From a checkpoint of a small image autoencoder.
Model: 32-pixel images, encoder norm layernorm, encoder patch size [8, 8], encoder layers 14.
Training: muon at rate 0.0019, batches of 256.
Rows from block 13 of the encoder of a small image autoencoder, named by matrix and row number. Rows with one number belong to one neuron. Each number is 500 + 40 x the weight over its row's rms, rounded and kept within 0 to 999. All counts start at 0. Numbers have three digits each.
After each neuron's rows are labels from the 100 images, of 14848, where the neuron reaches its highest value: "patch colour" is the nearest of a few named colours to the mean colour under the peak. Only what is clearly more common there than usual is listed. The data: photos with spoken descriptions (Open Images, Localized Narratives). In brackets: how many of the 100, against the usual share in percent.
# fc1: MLP up (encoder.blocks.13.mlp.fc1.weight, 384x192), inputs 96-191
# fc2: MLP down (encoder.blocks.13.mlp.fc2.weight, 192x384, transposed), outputs 96-191

fc1.158:449504495544527438477467505382535502426474466524522502502533461517498562520563538500522455533537476513481505535433550496486408585484505522472473520549425603430456488574498460507460476491517484524472478528457513482446457533548504464553557542527545506498624434513488490482499564477519535479
fc2.158:499565463546488501577500566564480512508488556552526490470448494456412554509528503505527548484387566479489474450544437492528598446511500495514478524455508423606461483414530515489508521473441503479457484502481575528481556542435521473482456464501466458569381558495542533486512414496488452510
patch colour: black (39 vs 10.3)

fc1.84:544525556531457480493531531518450489461478482533559518565527584500492470412498471573468456558489464473462491476456477427523476506516510482568505476475583506552503425499499470522456568498494498545517464469507572492535496611483452473504482495512467514437479456514453611558513531531510509534
fc2.84:484554550512489450521543529519461453511539547463508525496506526495518536446459458535430545482456485503584553520460480527606487530503547573584483455453556454525518429483509464470499560548538563533497480533414550532526475549555552525510414461472509524465444464531495514423478508473499505520
patch colour: pink (35 vs 8.2)

fc1.66:558443529464536473491482541514457526453519456422466498517522432489483503565533460480416531458522565490452559488474537471485476443505472505467550539485553567514498525617476476446471507468465479531570585541507498522470501491464493531503567413447588464492558538426459499439560493484494477478
fc2.66:451467479544398473506533567479489527515414527578523512400466491578507486469499490508570487564444459554508487490517479530474456495553458500522451565551469490495474517425541429503491466521505531442450425497491461538542504516526549531480470557572429594500491485559535568530432474559502506432
patch colour: black (60 vs 10.3)

fc1.101:492447496543553462492474451485486531517514491551471450518464504426512506545551531540477512556531498475493441562512525611438487551518477534550461437463450543437521459564493470499475531446483503527496503506456517487482511537556448470517488492394536552457511531562479469498483477513549507495
fc2.101:520523519442498453567509570512501454503548547464499494513496472533456476518398520514507542463391532452532465532477509514581531476480560438455519508497510441590516517407542494490472509557524563519521447524573549493581546427490547511506505519481504462564513468479499501536526514449466526455
patch colour: brown (68 vs 33.8)

fc1.70:498515536533452481468498486526477516554458448447480542463496569555531545515451520493529468540480492504500420522473525503456512481536520431532462504486462493535497497536493479474511481545540525465438551516538501562369520495486449435525526465506465554540485524543474529497537450491423521520
fc2.70:448516467494551486539503528508471449480535441476504479527505453473498438480482523535447534530514496479555522479583518481567486582488517519458566504439508518496527542450598517549464545456455476512537441563405553456508467558521530519451468440545544510472521447506529507473428477582545469490
patch colour: white (50 vs 4.3); pink (30 vs 8.2)

fc1.375:544540527464466451510504492542470526516431495483517425447515570615569520505451507477561506520498479514455469438440505479455493452439514545447512599532485549484489511543484480567501487491520506494402491469519491481496463529504424498579454487490520530458523508464560561492504484479539415490
fc2.375:449556442528549476445450501515555491510570553417494490598495478477476449516510502481555463539513475485538436558583494503433487595485436528551517447530489463531496517544526506441530504502461474509536461529471519560469520475582550528464442536588547490487496463523517516491472491571458492481
patch colour: white (73 vs 4.3)

fc1.295:535518479460547459520471523543512537450540487530504512537481516504473560568458522451528511538478526510523450490473560536468528510513498517526564484563403508454497447482517494504499541478506615489459492585514501485556388534579528450438436491506507563537424480520490491489482442534462514547
fc2.295:581455533598467532557520502449466465552457475506455445449552499500504435422490491481467536475568554458555546546514487504566478490511483486535505543486536507595531458460515499474593443524541455544556513457462472478498519505449480549506485497485463495469470568466464511452514470451521511448
patch colour: pink (36 vs 8.2)

fc1.326:477565438439494490486473542532554547486555534519486474478492525506514503427492516484522500561507461491575467550540510521485483508584555441515415527504452443527465467465513458501493484506525537446473471489431497496573453471538532517462462512599508457518428518568526540499526566515542469406
fc2.326:559450550531513450567489477488522434518382515461474476553483469488479480531474543585518523478486582471450509455511497527523519476456532530468598470513487572490523514515527540476482503507464487546544509565584516538512552503473437455502512465453547522425554507478432452497492488483459598523
patch colour: pink (29 vs 8.2)

fc1.148:481510468466652450442509505473451479463549552564446434509512508494514494485524482502513528519471479480558434526490480446482411518550508495451507432525472529513545487548531438501483509500480514523530483533392472490489456546553596489453547483507521510520516564466436484395539477560469552549
fc2.148:509546499523381560534487472530503494500522523464521553441458519520449450606453513500481533501466528507470510463490521598550567533509527508536491545463500498536430496433539565578496550507452435486437435542555579456512549513447445488533450554518483495525467449543538493571447479478565366449
patch colour: brown (60 vs 33.8)

fc1.292:533473480454535510498527434545515475483414552443623488449438479525531474507507507530467462488538480504497392510537473448597498529507527443508515443548522453464493486544548510493477506521449545620545467501547503529506481579478524502515489451480542455447547402462538534524436580484473469560
fc2.292:433509525511511474497455494508526494509501460506424461567556616469520470528465500494564535508515514505565492455481485525430434492481445540488511525489481463460453490511420492514489477484507509387478525576512494454437442442566467478437419537496502563514470614505508487511531388476478515433
patch colour: black (66 vs 10.3)

fc1.283:516473492570515493432522522516528452504447491539446470502498453523485509501542464561521472540532444533537509548532494513518467421498484538462437455480568440453520470574531466491498445498519526449547456518513453567480472471504543549532509502484508504489487518460516520600537543437493533526
fc2.283:555489471495476505504524488465477516474551510525523424504544555521430520538461526469531538471508482474523519513492534442434491494518495525474541474514418499512511432487454472565567517548530549505523436523441442450506479553540539457460513480455469518510548591452487503561496451533489464620
patch colour: black (60 vs 10.3)

fc1.33:506530508503476447530470512557549489500421435536463509500570487496503446414538517532429445547550431570493466534443457476518468558552477524480474518520471485474567545446632532468498518580453522426455529537498520540460530451548507527511483537538547554477536478437507513452502597519483523489
fc2.33:499479491520509561484414480490491536501534476462538509522436497541515492515451548405492534439466556426609527466501524502446419519491453463573503489494531464530464459547490476436414522532530439494410506523546500512444504522548484491455508488539462459573515558500480475441505437522475555413
patch colour: brown (90 vs 33.8)

fc1.197:543511510536517510478484516502454465482488461470457477562529533547535514420508559551568431521497459490494554522488475390416513486492484476470495523545448470539557518505521484563592488516539527544484527427488478461516513473410441461569546563542493487511531442528559550530535524495452508497
fc2.197:502509486515539482572516474480511462479551482437466485606519493423505445561458473550517520460516524425512447529530470498510512570418530539471529465529526480534500450528496508497504497486482514535612460582499488473546532486432537555498506473461498547427453435489514430445520490563512477515
patch colour: white (86 vs 4.3)

fc1.136:536456449544478450450515481493489470484454580539555435467456441471543483483482455541449484538522525548587415501531510446522455515505547479522467457534456518501541577411567489473509509552568533446467475512581496487448480453515527550501474496546530576452546533515513508485567564480492569533
fc2.136:548469535503460481533469464475531514490472567429466563497510483512524497487484525516427581496455494466459560477450506476516588442569491514457515512490477523495555443617420536506556500471587445505530501574448443537482500573540474513521519476399426501520468447605508474475495454563493520494
patch colour: brown (60 vs 33.8)

fc1.382:561552515518500459536567510498480528503484510472478471399552514572538550491469543467540390526506485464474487559515602538528514471449457483433441528490513495505496458471443443536480509523467486539377456469521484464496435418487446474602496496527516548504538517480499564507518511544462492495
fc2.382:434472459527544528516374502510526523553516560490508517526397500479466429528473504485525549486496518505573477467498438504512491571497513475544535441533543499495508547468512499451427492567521540519499521528503521577466505518548532502459457493553517463455445501514554482435539468500474522480
patch colour: white (59 vs 4.3); pink (27 vs 8.2)

fc1.344:452518517568561560503541489505510474482448496464460526493464533528496560566532533481500516504529540494459499520506502523382540513513522514466469563530453511486480503490449440536344527576467494466496520518501532469418472533448466475502524478480461517369475483544502433417556538513520501479
fc2.344:526512501463502456544427510501470500486568478495509501528533483466515482461523420492415493495485523486517462516491532529510448565476490463488505504436454508490516561418548516519544484486492491513505465561478527474520480551543531448498496496518533490585508494472505584487505418521524481493
patch colour: white (32 vs 4.3)

fc1.160:455528510457549485462474537512471577479513568534450503482532469453487469512463504491453546456532488519569408485563543557510475496502465513500428449453419558521565526566487390498566513475533550509499412541511434505488506454541511502556457497472512511485512542496561504461445459518486486575
fc2.160:476466485509464475482531447481550452520450491461496524493449529504491480549505479498552451508522548520409524580440501405520573450536493501494506531498501444508424420459534567532477495508477440522492513474442619525463561508489474480493593495533567481531482413517468495501565553512518548481
patch colour: black (27 vs 10.3)

fc1.211:517472491461519512474499459479497478566483466500526489519605526494524491563565480519429444481478516483481516553570481482533463505515509466524475451495477473442520567528445446530525492497503506562537462503542523525441456494548514495561435475460514557520540454504503510516460490459502456516
fc2.211:498528572526510527489495483497479532514482507530523404554506566460467487492463501561547526539529535506511511508477458497452510497476466494479531523585463561544478426522491552557528512468561558368501530543490479437545429492526495507464475534396504556504436472491533500510581417482441493540
patch colour: black (60 vs 10.3)

fc1.182:543530501472442525396506556528491488490457549489462455557482487508504538489494483557549478505530505508490471504460430432542481473488489482509511503540550416527461472510530532519512511509514525499481568479484528552531443563405482531507558493504527463504471504425478506521448530533510578532
fc2.182:496533424566537427549526456528535552436472483500445530553516532434544505552499493472517464498499508506599468495495477537464426523548435513421528507479461532441507491519525414532516550554520494487476478576442450466504473485595491503549417495520482531476532546448550496442511443491498465456
patch colour: black (72 vs 10.3)

fc1.162:599513493533442531449539520519469515557462506516510511431491484497563509454471488454533434518549475469480464533479485506457534423347468467445481497482524529463503524495524476523549494444534522507499512498520504523500517507446539486531530492574532479402475466458459499482510529589514485496
fc2.162:453518464511452553454585536464469410502502539536480497531547505468440494484542499486516477519526459540489489559522462556464481522534449473482492453508539520536499481478497572571468485476485469523496471450388460428542530551452522466552532564470472499492490410479512522537454479542531511478
patch colour: white (67 vs 4.3); pink (26 vs 8.2)

fc1.154:483471558571462520441463507468564516499496527516461458503460452453468477515519521543482531512552479556559521509440493480506498489539574530460490484458469487495559461546468533489444549545553535472514509495509479532542544532506437541486470475497483513549507463503480472518521538486574500486
fc2.154:520498445559558504539399500475534550513447549508449397537611559527531503468515513458501527455527468543483503520464524505483470502490528502498501469558465490475492522526553501504446479525485603487506457468392489469536456561495539492521519493506537539511501478500501512414563499473435511554
patch colour: black (59 vs 10.3)

fc1.195:466544479453526443530502508449496463486578551513519481545565517437434553521456458519455566516468524499549446506491476534510466507505486522529453525578444543520435457485540506518501569490499536502490514506458502477557448517496560530514473504455464560551496469464523519505441429490576488494
fc2.195:451484432472479479513607496509508447451396565516530495533563518499512491567502437503530413476542580520463534519554493445537487508506524500444500477489460508534470439597511457482528503486506482518527528467459498511539470530481498490539533429479461505476570514417493486552507512519482560520
patch colour: black (27 vs 10.3)

fc1.365:506471444519511531493495480476480483497583465519509468508509527447508501448468548548425580461501524469483469483476537589577536536524438527511566491510514533553459445567480493516516564506486490535433552528470476497518486539559558535511536454404509519459410474468533460405453454487473466503
fc2.365:476518533432469509453517563525511434494495475531523492428604509485525469550547484467531497525448487484453520537539450421515507486491534492495456506468533477461429562493524468500495428555538515475527480392517523489515432492445484523488431516529477479516578517507495600531575545517448534466
patch colour: brown (71 vs 33.8)

fc1.78:556443544597506497470481474431560418537522526492580457480496500482538462486455508522493511441466478503569481494542486427384541472502453543464568522486479517538493480514468491490419532550482432515545499477554450454468443548485516513495560516466530508490544548549522445489531547433515512491
fc2.78:503460456563511487530413553489490481486549507493436433489539416437493485405495508497482512461493471452551511572494497471435509536447442504539523496523477515516498466483533566500494502519478422450448490616469431519468613469484544495496460557501553490507577444547478485480567426589483438482
patch colour: white (45 vs 4.3); pink (34 vs 8.2)

fc1.6:463522490471519448508522517546448413478476462495498546529469484420469508497450524508469531495492517464458469502516453466500586553547471478526383452504450455511512487500498477413521513515493510552494470492549515451585542524594540469448514480552496468495525500469561509510508522542443493591
fc2.6:516476468510455549425523477464514517464550515525500549470496544463499463532492489465489459524541473512571412498478513531506456511454448554477596485589442552500473476553439554559419531470452495463507532489518495543432477449426475528561490560495550528477497513465444483509556477521579484409
patch colour: black (29 vs 10.3)

fc1.324:483504525522544437486526580485497467437501516466464503548470450515508555412485518543477449543485526521527384551508518525491478468508460447490508467470501482489516567552522425474532556455454489562501504617462488569544489528542485603535521476487531494462508516519493492504501493543542448474
fc2.324:459550506447489520455414402519489492486491433490488465529531596524511449570430430485532524522570529487551522443529494499500476547493536529560468485537542501490526441489503574471438496493553461479481521492500481451468516473474538479457433517475455566547530510501480495514511510489469542449
patch colour: brown (65 vs 33.8)

fc1.68:493472516446503514486460438490548554536504440457480456496488548536476550471489534431538445561478461527440594495544525455502469517480516479445496513517498445514552546555491541447448490553546523480494541503451565533547481393482449487533496453518542555441531590474522516517465418495492558495
fc2.68:430505454447485502523423490488545547567550518460492513558482586549537479485454498431551476531441524491562482474478522523489450521548486467565488486551521500468481447570524488431432481553498484513487478565493518514491541475516491549445488452523532519454481556478569463454456462558491557511
patch colour: white (68 vs 4.3)

fc1.338:526454452578506490407545475526427468441440454477530547453472417467541529477479509485484532463528494477524465548526528481470433507533445536482528503472465540509541502532484512496493550476471529503513490499595528537528529470469476438538493512443458520465592492494484486508587465560574484506
fc2.338:538537478529499514474504534484487439540504487497463474518496456456417501458515460542508525580541457483504543447474470570465524478472435485534515547495531446509530493499509481522552485519486461450524513465425419518466490562513489511509509550561548435530532405530504492608431553583517512480
patch colour: pink (25 vs 8.2)

fc1.266:444543399446526419497481452529464545493425460460526512561520599485493533466503593487503439474482471498483444501461441404464491447509480478453514490521502546497476486526510486533501535495515481546496473517438577526539461507585412541504504517522473459451588523448531474477579427514454482514
fc2.266:512505567569486549494490438511566503447458573527472528457537451533473469536456465488510538537509489491444508498526587457548526478534473545527460545463492465536472486553498508439564467514500509485510455488528444458471503454523518504523492576518532600545468477533493478475505449461517508462
patch colour: white (28 vs 4.3); pink (25 vs 8.2)

fc1.227:503492535531487536491510438536518448462437566490585570492491495473535494536499462424543420540601506498513446511505554503504453473487522424461498522481521566526609484521428478508481491466485505505498480522532484443489530468495511523491463468502474534556466490477525460519588472536473584532
fc2.227:464524502457577501537466506460488491527542362471457440506443484560479518493502574460452540497428503500524542433498465514493501522552480507528525433517474486523380513411508542470479556552507524505473503489453514568502436535535483495449511572515512496452563526474444544487475465513505446409
patch colour: pink (36 vs 8.2)

fc1.71:565570462483502559397481496485546407520499473511496515485489431528508512521506459500511505585424476515501513512508487506521469530482556600467507507533506520487463456451443481502482530505544526546511507539412451485515466539450549472498452435515471468546455491401568529526532518514441521550
fc2.71:553549486447489546502586420559524521478585504496448504552526469503561464518418508492519424475534484515491479550481523527531509498504505529579510448537586524452476515482517449560460546555562537576538456532525468530511507480563483518528416516488540535477456458489566528476460503573532479496
patch colour: brown (61 vs 33.8)

fc1.205:472520496478516492470519449468504534435587536464425481466513499534511495423469437508507488519504451492564591450504469430460511487576519525441472539490420466514561507464457532592473499477486485452444471445512453516480556443497488434540529573520465496531562461539521472562464465518521483447
fc2.205:477493551506547450464472507434509475491525523445420532532515530501456547419435574519460497456480607472446486530489444496528522519519450531469540558571468481574496444521572518484554493509486532533526528554554469515464488448452593493497502529496489577502545474465500533506538444565489501470
patch colour: white (60 vs 4.3)

fc1.184:502521418473541542443544504542525582557476459447480481553497557518488465537505589478447448519528561492498508485539563431475478507420546464510578509486493437471479530511525423524491531485527443491512583491462505523545507532498495486504454505496515474390477510468499476530511553513473527494
fc2.184:470490484488440511507480478517525400504536554526538415494544528564513515546498498524553518531516451527506462476496442498479519562465558507473434485490452516418499504543543508500505421448499584404508534518504471489444481470517553566491536487545452550510492512535471553531470494535521464427
patch colour: pink (31 vs 8.2)

fc1.210:400484536545569497485503467488467573529483538535492487476431444527580460491502595551463422493529514471556448541549564462486518503433523525508517438515413517507472518542490504558515492438552529484457498441561530442464522442550521520448502472513528493495553526481506442499456470491519556534
fc2.210:524500456390487484480450482508542505478452438525530441486525521529489544525459460489507581479441523530572577456460470497440498516614487500462474566501531438486505484521475549448516517491594472477525497581488512475538476544529535468498480546461537492515415511536562583505545559561455466473
patch colour: blue (30 vs 0.6)

fc1.73:432538547499560452514462516446494474583481464491535558598558530553489519527437548536435464494481512544461435418526500488492522489489509487452521562448446520520584552556534448501503428484498465506537474515494496453515542528471500470489564508497502527512478464560568469495555493520443560435
fc2.73:531457485462524507587470482478512506507583526534488434444508514518491473507506450524529565471529519503532513608509536503483537504504538518436464470458506467461460483370505513510488571590532569484519478553443480491548464481510546480453560537437502502509500495536389480509476496484530426459
patch colour: pink (31 vs 8.2)

fc1.186:473577464426495483535566443546499558437523500515490510492497490488477438563509499514525485442471517526424482510485470510489519461507525540477471495505451502474487534523460488561470450488514483484497447547474485501509509488519467590507501433469508466489468447431498531427556521513479450519
fc2.186:519512553561526514441487520492493452482490459523473513525513557492534568457472459441490463550574466466558505470469522456501506458503409487548437526491544522515499471520509512442566574512547503485429504473505552522475464507542559456518446539524506462528518574560500506546430462544461491469
patch colour: black (38 vs 10.3)

fc1.267:589453536465561479516527482470467499594437517558466479519590471466495513553545508523491438455484498560484580500581504507494535522466494553432499487479455549510542544523464511564553538507499457434498483549463485530460460583473433449571499505555491505484474512514548565455568562436503540511
fc2.267:523517520557544502563429529504440514525457540539491452454550505573488504450503560528507527479486475479567497464486542480516475509469485479514448533543448516539471499519450529527567565523532490492450435498482423552468469542538517490447530536522507538527506486491586498521597475452397443516
patch colour: black (37 vs 10.3)

fc1.304:474510485513558425590466525485489546450537492512484453486545503506469549535479554545485571509464490472576467451460545530484476519555529534482489526543425486512478516438538469463539528505477616544501444548482483498486481525523582494455511476499491577579446544455524530469499442503499482541
fc2.304:608482544493445551479458461480519501549391467462528505530489475487485422436482480482567440429576517497424556494471450444483517485463495465467558498527460531479537514508438582549454461508537433481599514490456459451540539495510482477551462456438456427482484495538501511519486459534514512511
patch colour: pink (34 vs 8.2)

fc1.256:528487486548531428531505480499511501491560525538480488512440447495481531446567454527507462593465484485457463576489493495516490462453488534514545590537476509473500495568447553454491494593446557449477471488587538553594546461517466436463441490457548507510527478484425496463531464462524536416
fc2.256:528496556495595484479470510505531487505529507469447532428513503464526511515441528499541469434543483480547553441538468486467517572446493514562458423430535422500534569541552426523488483460474507525500492490510430416445476484472541480465521551557566536561478495531577486495526507421496434514
patch colour: grey (69 vs 40)

fc1.219:501552530449518454399526481546526574537576498459507491501542520463453519494609522491545545477476537549534480541495543473510580542483457464430454519454532466507495489530505447529531504519573503574482501527459502568471446502475548526535492475474487431489507506477485454424513497524448501409
fc2.219:506516527519513518524464539459530424430476547533480466472455516520499492498411481503451499536541465492441533474469534506515447470497530479591487467535494482507511508504480574401458507499465484497478506443543484456578561457523483537478515511525519487486531552473496508484517504468541490557
patch colour: grey (65 vs 40)

fc1.53:576484521514506469532454496440451545544521526496458463554586523511500478546479571514479605489481519540515451553457514498577469525528473531524489484538447551485510548555478420523520484521447443549463501497447448484429496497520511504519472476462490526547458570541543492494455452460511431574
fc2.53:471462515457497505468545506507500490460483487476523486465479456527584525334546489528492487508514482502468574447518520489449471469453507487484566509447556481489495514421524611499552485473469491405508466461514472529536490558491510487443487501472494521465540401513412545510590493531545497516
patch colour: green (28 vs 0.6)

fc1.167:428530502504416487547500509411411539487490450530497563468498493515486468459439543547620502523424525434537454492425518494448541448436499525483498450497476544450527469528496439550456482436564498505483543481498504504529485377498508492575530550489471556541507618496471466452527406524522490499
fc2.167:531459515500511457417494557556514469492488516469487516491538536464523534531550488433471525540598512522495495507540469494581437580565464484504485567505456502561512487473528481414533567582485548554524499512464545552466458567533478514449452497557538479524520418508484467503467529490436476498
patch colour: white (34 vs 4.3); pink (32 vs 8.2)

fc1.76:454535535612514489523452527501503470473512458420563564533508387460520542437484588532439503459538494479526491536512540445520548504537439512494428475465465497487516537524503494536488535537468488532459524494519539488428489470508470491507561524505416541473491494590558532522460460415425497499
fc2.76:498463505542459495505431580546469505461498537505464458484517463530460515466490424480502509434536458501545525471468491514517489491448482495476516505511452448512499461519515556523532530541474469496470489455475449469423569506450534542485557521496512447512542462467469471564558470513484488493
patch colour: pink (36 vs 8.2)

fc1.87:452483454490537537481478516490452481523548502489455461526559560498497441452558539460546452504567428489582461538504517442418466524479486500485518476493498472471499498510448531550575497488475454484503579490488487493451509454511529481603546533596507459473510497542559521517510472536536480472
fc2.87:523470551497552515500485489491484451517500495474454462502565482479521470494464446507497463427473456454430468466572392526516471537439540450434510463553519552457519504577504536499479549458487464496547572527538440493503502503400496510478537468453519550444560449442447520455542429506504564521
patch colour: pink (41 vs 8.2)

fc1.217:460479495519512481485549549455410514538528490476544515564502487511500444471597429466412347519525490492517566506602503439531534533476472526416489527523479556463509478590433544496531461491521410491512563469552553544525525522516426495536473443435511532412512481483507513510456494525541487488
fc2.217:472537473480515480566454516520463519514426473506513434531530546506504489586426519546548573501527485508594475536467486549442412514549440496496459493517527520471493486463421436483457479478534541495472473598453503447519387460583545540475489533484512553530448514497573527460556486465483495465
patch colour: black (100 vs 10.3)

fc1.310:437455499598471539516464479489486452465471453569496539518417527515494478463491454535560446545491471527553487465477518517481495506511501596491432443506556539433506543556456452433460425474555515471551468501574449510497472489543496492507488534472497461434522603490466478480528528567501550432
fc2.310:559473454532512510507419425484441509483516502530438526461531536469455513530486501541502578477474496540482481524518555505404504501521537542407505423515434389455507570497489479490472509509527511557546493607444404509501441521503485551501501511485505532474492491552473502522520528519514485513
patch colour: black (61 vs 10.3)

fc1.28:496513514489444474543596478488470566414456454561482503486517468438512476510471515483498501482544525451472498486485471473549490512497501454461531500543490473590479464525469503522516522566546510512539501485445561515585489440498530563472506482547482534497550539381479487526471476468533530503
fc2.28:481494488384509504570486499529504508499529495495498505557444568512556486419479456489472432483489496526522473480513505497499440535561480453528477538506528540467471446494509476473460580483500492510469492568461505515536506465472449509490520479571495551463481436499541476470454467533553463440
patch colour: white (42 vs 4.3); pink (35 vs 8.2)

fc1.346:432479517510487534517523435423519533506537447539542508533529565480539457491541511514430542471485489464556508486537521515449567555492436495509567531500492551496483520504450479469440510531485527503489487453462489542497461575543586534506472506489497494458519520399479496474495575452540473405
fc2.346:498491481501536538610523532487467477509540471477512530456407527528452458492473434462485444442477530520569495557556462500445486541474505502535492539441597499516480529448536462498508529494523453518443497579537553499470503528475493484505497570540475505486479473522491554464510493503535483463
patch colour: grey (72 vs 40)

fc1.137:510479539497454490471490487481519524414443483504494501538486433480547507456537445501435445510540477558461474463469537514516463583540446475506487432545476524597511517539455590525491532479532500492439488513470456531536512459481432487493436478589483540497559560494399560515476539521532485390
fc2.137:581496478555492524544526567492530491537513539510440482470473490486478508483531568479516503497450520500496477545508455500523505459447520590468473585528576526479521521486542400502504439492453509522509507471519505494454462502562563633516493521446467482512444527515550478456490473486419575541
patch colour: brown (61 vs 33.8)

fc1.240:573497514474504474512553503470475460521446492548500546542509507503486472509459492483461514509510529488419505487407463582484442555469430586516471518593512518468477468498533543422479549515489508540522499444580563516512486535480509466508527405500585486396516560439553535436490580524442485538
fc2.240:428523468515512479545399487530475513510540434445482491555510545511533441503477482498497552457456556471613446468470531497503437472497490509545559532474550498472470501470448491505480500538513452491413472552514423489429475504576507540469451493566464539500510552501486493456525427517537535430
patch colour: black (72 vs 10.3)

fc1.330:502491575460539508476485491488538453573583482490579477540421552535515552446526493500485468480464573452549465485498504489449444533482454541521456561521560470525445481447489518471468488494532456513553632485493517485514490525480545502507495496470506438510518532486537528461503470469476436476
fc2.330:415459447521437507531473456475510523420505493529527568506534481425447482578513484480493470507524633519506460544505548502537520448519542457473494429421507516540461527586560424470454498564472508506500510497550514541415515466485505494493534500517450564542510549469462472492471469452517485502
patch colour: grey (67 vs 40)