From a checkpoint of a small image autoencoder: 32-pixel images.
Rows from block 9 of the encoder, named by matrix and row number. Rows with one number belong to one attention dimension. Each number is 500 + 40 x the weight over the matrix's rms, rounded and kept within 0 to 999. All counts start at 0. Numbers have three digits each.
# q: attention query (encoder.blocks.9.attn.q.weight, 192x192), inputs 0-191
# k: attention key (encoder.blocks.9.attn.k.weight, 192x192), inputs 0-191
q.143:502550380532477442496438406471446442510395608469405373577555476466581410446550546374375495584418513564514517543436621418547542472538522459427492509556518490454472505591564543439506595485482422605448629450510481434528535541594528471448437539435526409544560499461440514500433472568519516402492554421486593436469496526471513490442470479505365575518531575400359510621491500442580418570425586484522507507550515357469508426559560502539560545511514395521454459621530506462583480500499408568471566437514608615509458475423580516548497513478556602525617522376468564467533499568459494479
k.143:504573524481487422535398436458610495559467563596518465528576493432492539495591558462426532478528465550517558555551467499478568553550397444489515546520434443592495588522533502454505504571518534482457646407594492529454591542600494517439517486490578464498609480463330579439517432527521542438521652517421571430456408486473492508375482507560528570541385575459447529443421535539468459527460418467539430386511505438437550466478453394489436517522480425471545463566466531479541583479489461563433476451499503529512533418540579497576414484604614493538526506475514524441532491519459446457
q.144:485523537491460443523517390442520475557496577460465549500520527494523496496476550498513510480545478482524507562499488539532556516497544540455552501521431515457548437521523525430571486454478489522506521496439462515421508503514500503474498509518466481533457452514504403510503590519511518467517490512482493485542511471600452493508568487518493492432440498493509540472458470487531524452571540558513566451380524447546527450515480385474486525427538486534521480477521561486489513452581508500516531515554444492531531490570570509450506500544471453498512581491541415509392532457519491480
k.144:492541464435531461533558472496463473511453488488487509530524476563501519469470544497511486424478553466474536489454601478482508499547501509527500589495459424429504539448516479508542495531549525584525454542459482538516494422405457509592534568465480582458492529507497466553494478552533507522532571474529495527568467428474514517446517447492432428503477505502431486521519524439516554466521455474469552511452495519446467523524510465408559481463502582521506432503531492545512486542566382614571503470600496488521430459494456463539484537509538531492487544504530541452481478457533499486
q.145:484535569532462489451532567540523574455498415517434506481463534505472512481456591512464513478523485513512517538483466506532482462570500475567446471575496497506521444549431547502466523460472447521520481459469574476507506371436488464465557481534496498537465518510571468550456567557548472554451456454497550521442488392409413515479549477542490563566487446523450474592520575478543412442544563533563461521507603397467585536520489439508540473502492494513473556495469476524506461576522521586548490542455512501404520548464468445480538469562453463426434462482476536461480520529537565506
k.145:465462500526501460485466477500542486514489449537528445502480554539534550498533495566459469522586426560509469526508500517557477573518496525414488488559487539503496515507396558544422503412504422489516520497521553624536546482467406428455505486486460422564534468429542443502488525497593367485477406580493475544468435446457458559479536506536544522456505445559538542574496515542476493441506510467590417495518502482510483570570530457494507500439469529478504523511442531485501503548478537500482536562565473503382546549481507517442544529546525445475497517475467527435504504489472468476
q.146:475589503471515524427511521519561493442526580497463462518524500541432513523353483477541464527539569505534424495517435487509452511442478533468578507489474508458466449549456511523514521556431561490489458466505426470487452523488512574484397470522443466494491577459522580531454464398487400497451474457492559604415522390490510472530512385513491526510482501546482459537432491466475430445533527471556452515572505558414553428550458517510558550563487532548532585520453501557460439611627513500513453516477507558521477535503465517523540623583480508469380491520472468505490507516523558609
k.146:471440518513483473491475538518542471516523465525459502543573500582610511518462385477462457441574568533546501529517431586530480539385546572497436482430473496508457459468535562559578500515434436469419552418481502574497550528526566547424512485494483496538472519496515530454496481528488421494546445481500472514515472469556481509517547456514566480519458477576480508480496506543440411481494602467423473578478483419481543425525421524459475483382552544563475589555528483583468514475574499505508459477509522409476519454549509479528519606611522495430542500554476455440413519533467546514
q.147:511478546450551499568477443485508519504589473521581454460495486472483491454533518542476559497521486496490485443499450438454518538504511547457553491467524454453584589525506461496519506473540470508457504348473466521529524559464539577479449546476522512478521456548488399551532524540517530497474481432534556515495446481550422520490460532478558507472462531501476525584547467469510451515506460510389464504489469576573463458488491432530592540486466535480490436543549510471547475508566470522508547409558524497535461589518467563483525467510576415436473390452496502408514538464474538494
k.147:505469485525488473470539486475506465482515572469542447421561511489452438477558576538474499568497458514455442541595443385522475487488480532432460451555509452426577513580544487460496469493515452536516526510458494470411510478480530486364421565589445518517512469538535399517464507520466486523512473468493515481463558514543479516504464511538497572457402508500512489524524454517519485490515485538470441533425490535575508534477503579516469462451488482515531495493514467535509504504578578518527527499606541585557556538472501563545469475554483437485537478415491545501453573500506567541
q.148:570509481514453460488570443442514454493447494564470547484497455488474486510575506525527416512451486550427521469455583572514547499559478430469531522441468501467498489451537467508474467487521477452542574567455460537410514520506444510513456554527475496514523425490537471460540493515544609461562591513503474504566472544448488509504463524545465454543487473506521534580482434481464562572593450549460520508472505550532465522512552485520483520509516504501548503460500493462440567510516426566456433510526499581416468503507524504558467383446495524563590555482539464504529486462448501470
k.148:523562467476452529469474476506482517491512461478519564441499502479506499487572521475450426635500509417536529436505564571438494486487522478534601578486469522434583466434533549570540479538510553463495483513513485469352472446554438532646507522494416493500525489586505457556529494489516579544560509449506479475550511584529468483445482550498483457472526500385534461482504505512475461514544550540519543529468538519483452454429597512530529490470456525487517447434475557504483527475497524486461464437520570552454487495495489540568414427548551531620489540453510496455461508434506457454
q.149:506505472482559429575545483538445456574376514584483524546523433518481459492584494504514531492537478561362481433563502512486541472575476503456477515500561483491488527458454491498652547490544500419478519434472441556640628582432481411424439542486540579482536507444481413485491432632477539460444539449509479457453522618500482552508492471466479483458457480549626592396438479551508596615422494465473618510428458599630540485511516554545533513479399496420474414504506427512610533473447582449535500447510469481454467462441494431461519503479492552427582475458505567570423524502480568431
k.149:483525513462501511549494518531472531476441510536480480517547498446420484516543506509447561586450382491338524455609507506438460531542524569537503553502526527473486500528492484477551489506489537479551455424539505557437509517531511474587481575475559530512481478581482477460408434593502534529484521488484485434443460458555506459499426601515434468503518593389473499370492491510583548506418448490505543509375518577551493517420567603536580560513462548533415550472482555465516561531430519439487556510475487544487417444411538591499453457522431611436522536434597484542425491493548544464
q.150:494576451540491557508495542491479475525420505489448582580526533457403442502503520504508547542485497509491408523544524515524490501545458463541543463492533475519481493540492527488577509490551515583527493498591490506540506509532533470461473564517548508470467470463419500489505512527470439416429514542495508507442525610498537483477454484517489503526476495443608525503426530547537493523476463525497522501482510490554588503492470497418580467505457506561452525547480526521503435490537530386488502502511496554563506397403457455448546516433536454491505521472463453526482575533507460473
k.150:458497453486504556513496495540509582531526500547526542569530536488437414525439418522461536403509478419484539547529547512499484520545498485509486517503487460512499547455473448525551442498528486496472553518501456561553487543570493543493564507469573498552518522498541467485494517479532453444409518421464525534435507532509542497541453460487468485516549464489431493562516482522489489547403453511467551432483510454510516437451509528428472546567518469541465454600578490532554461541507420536492499447466514505494485484446451536586569512493525509446503493464486462528384475529412490477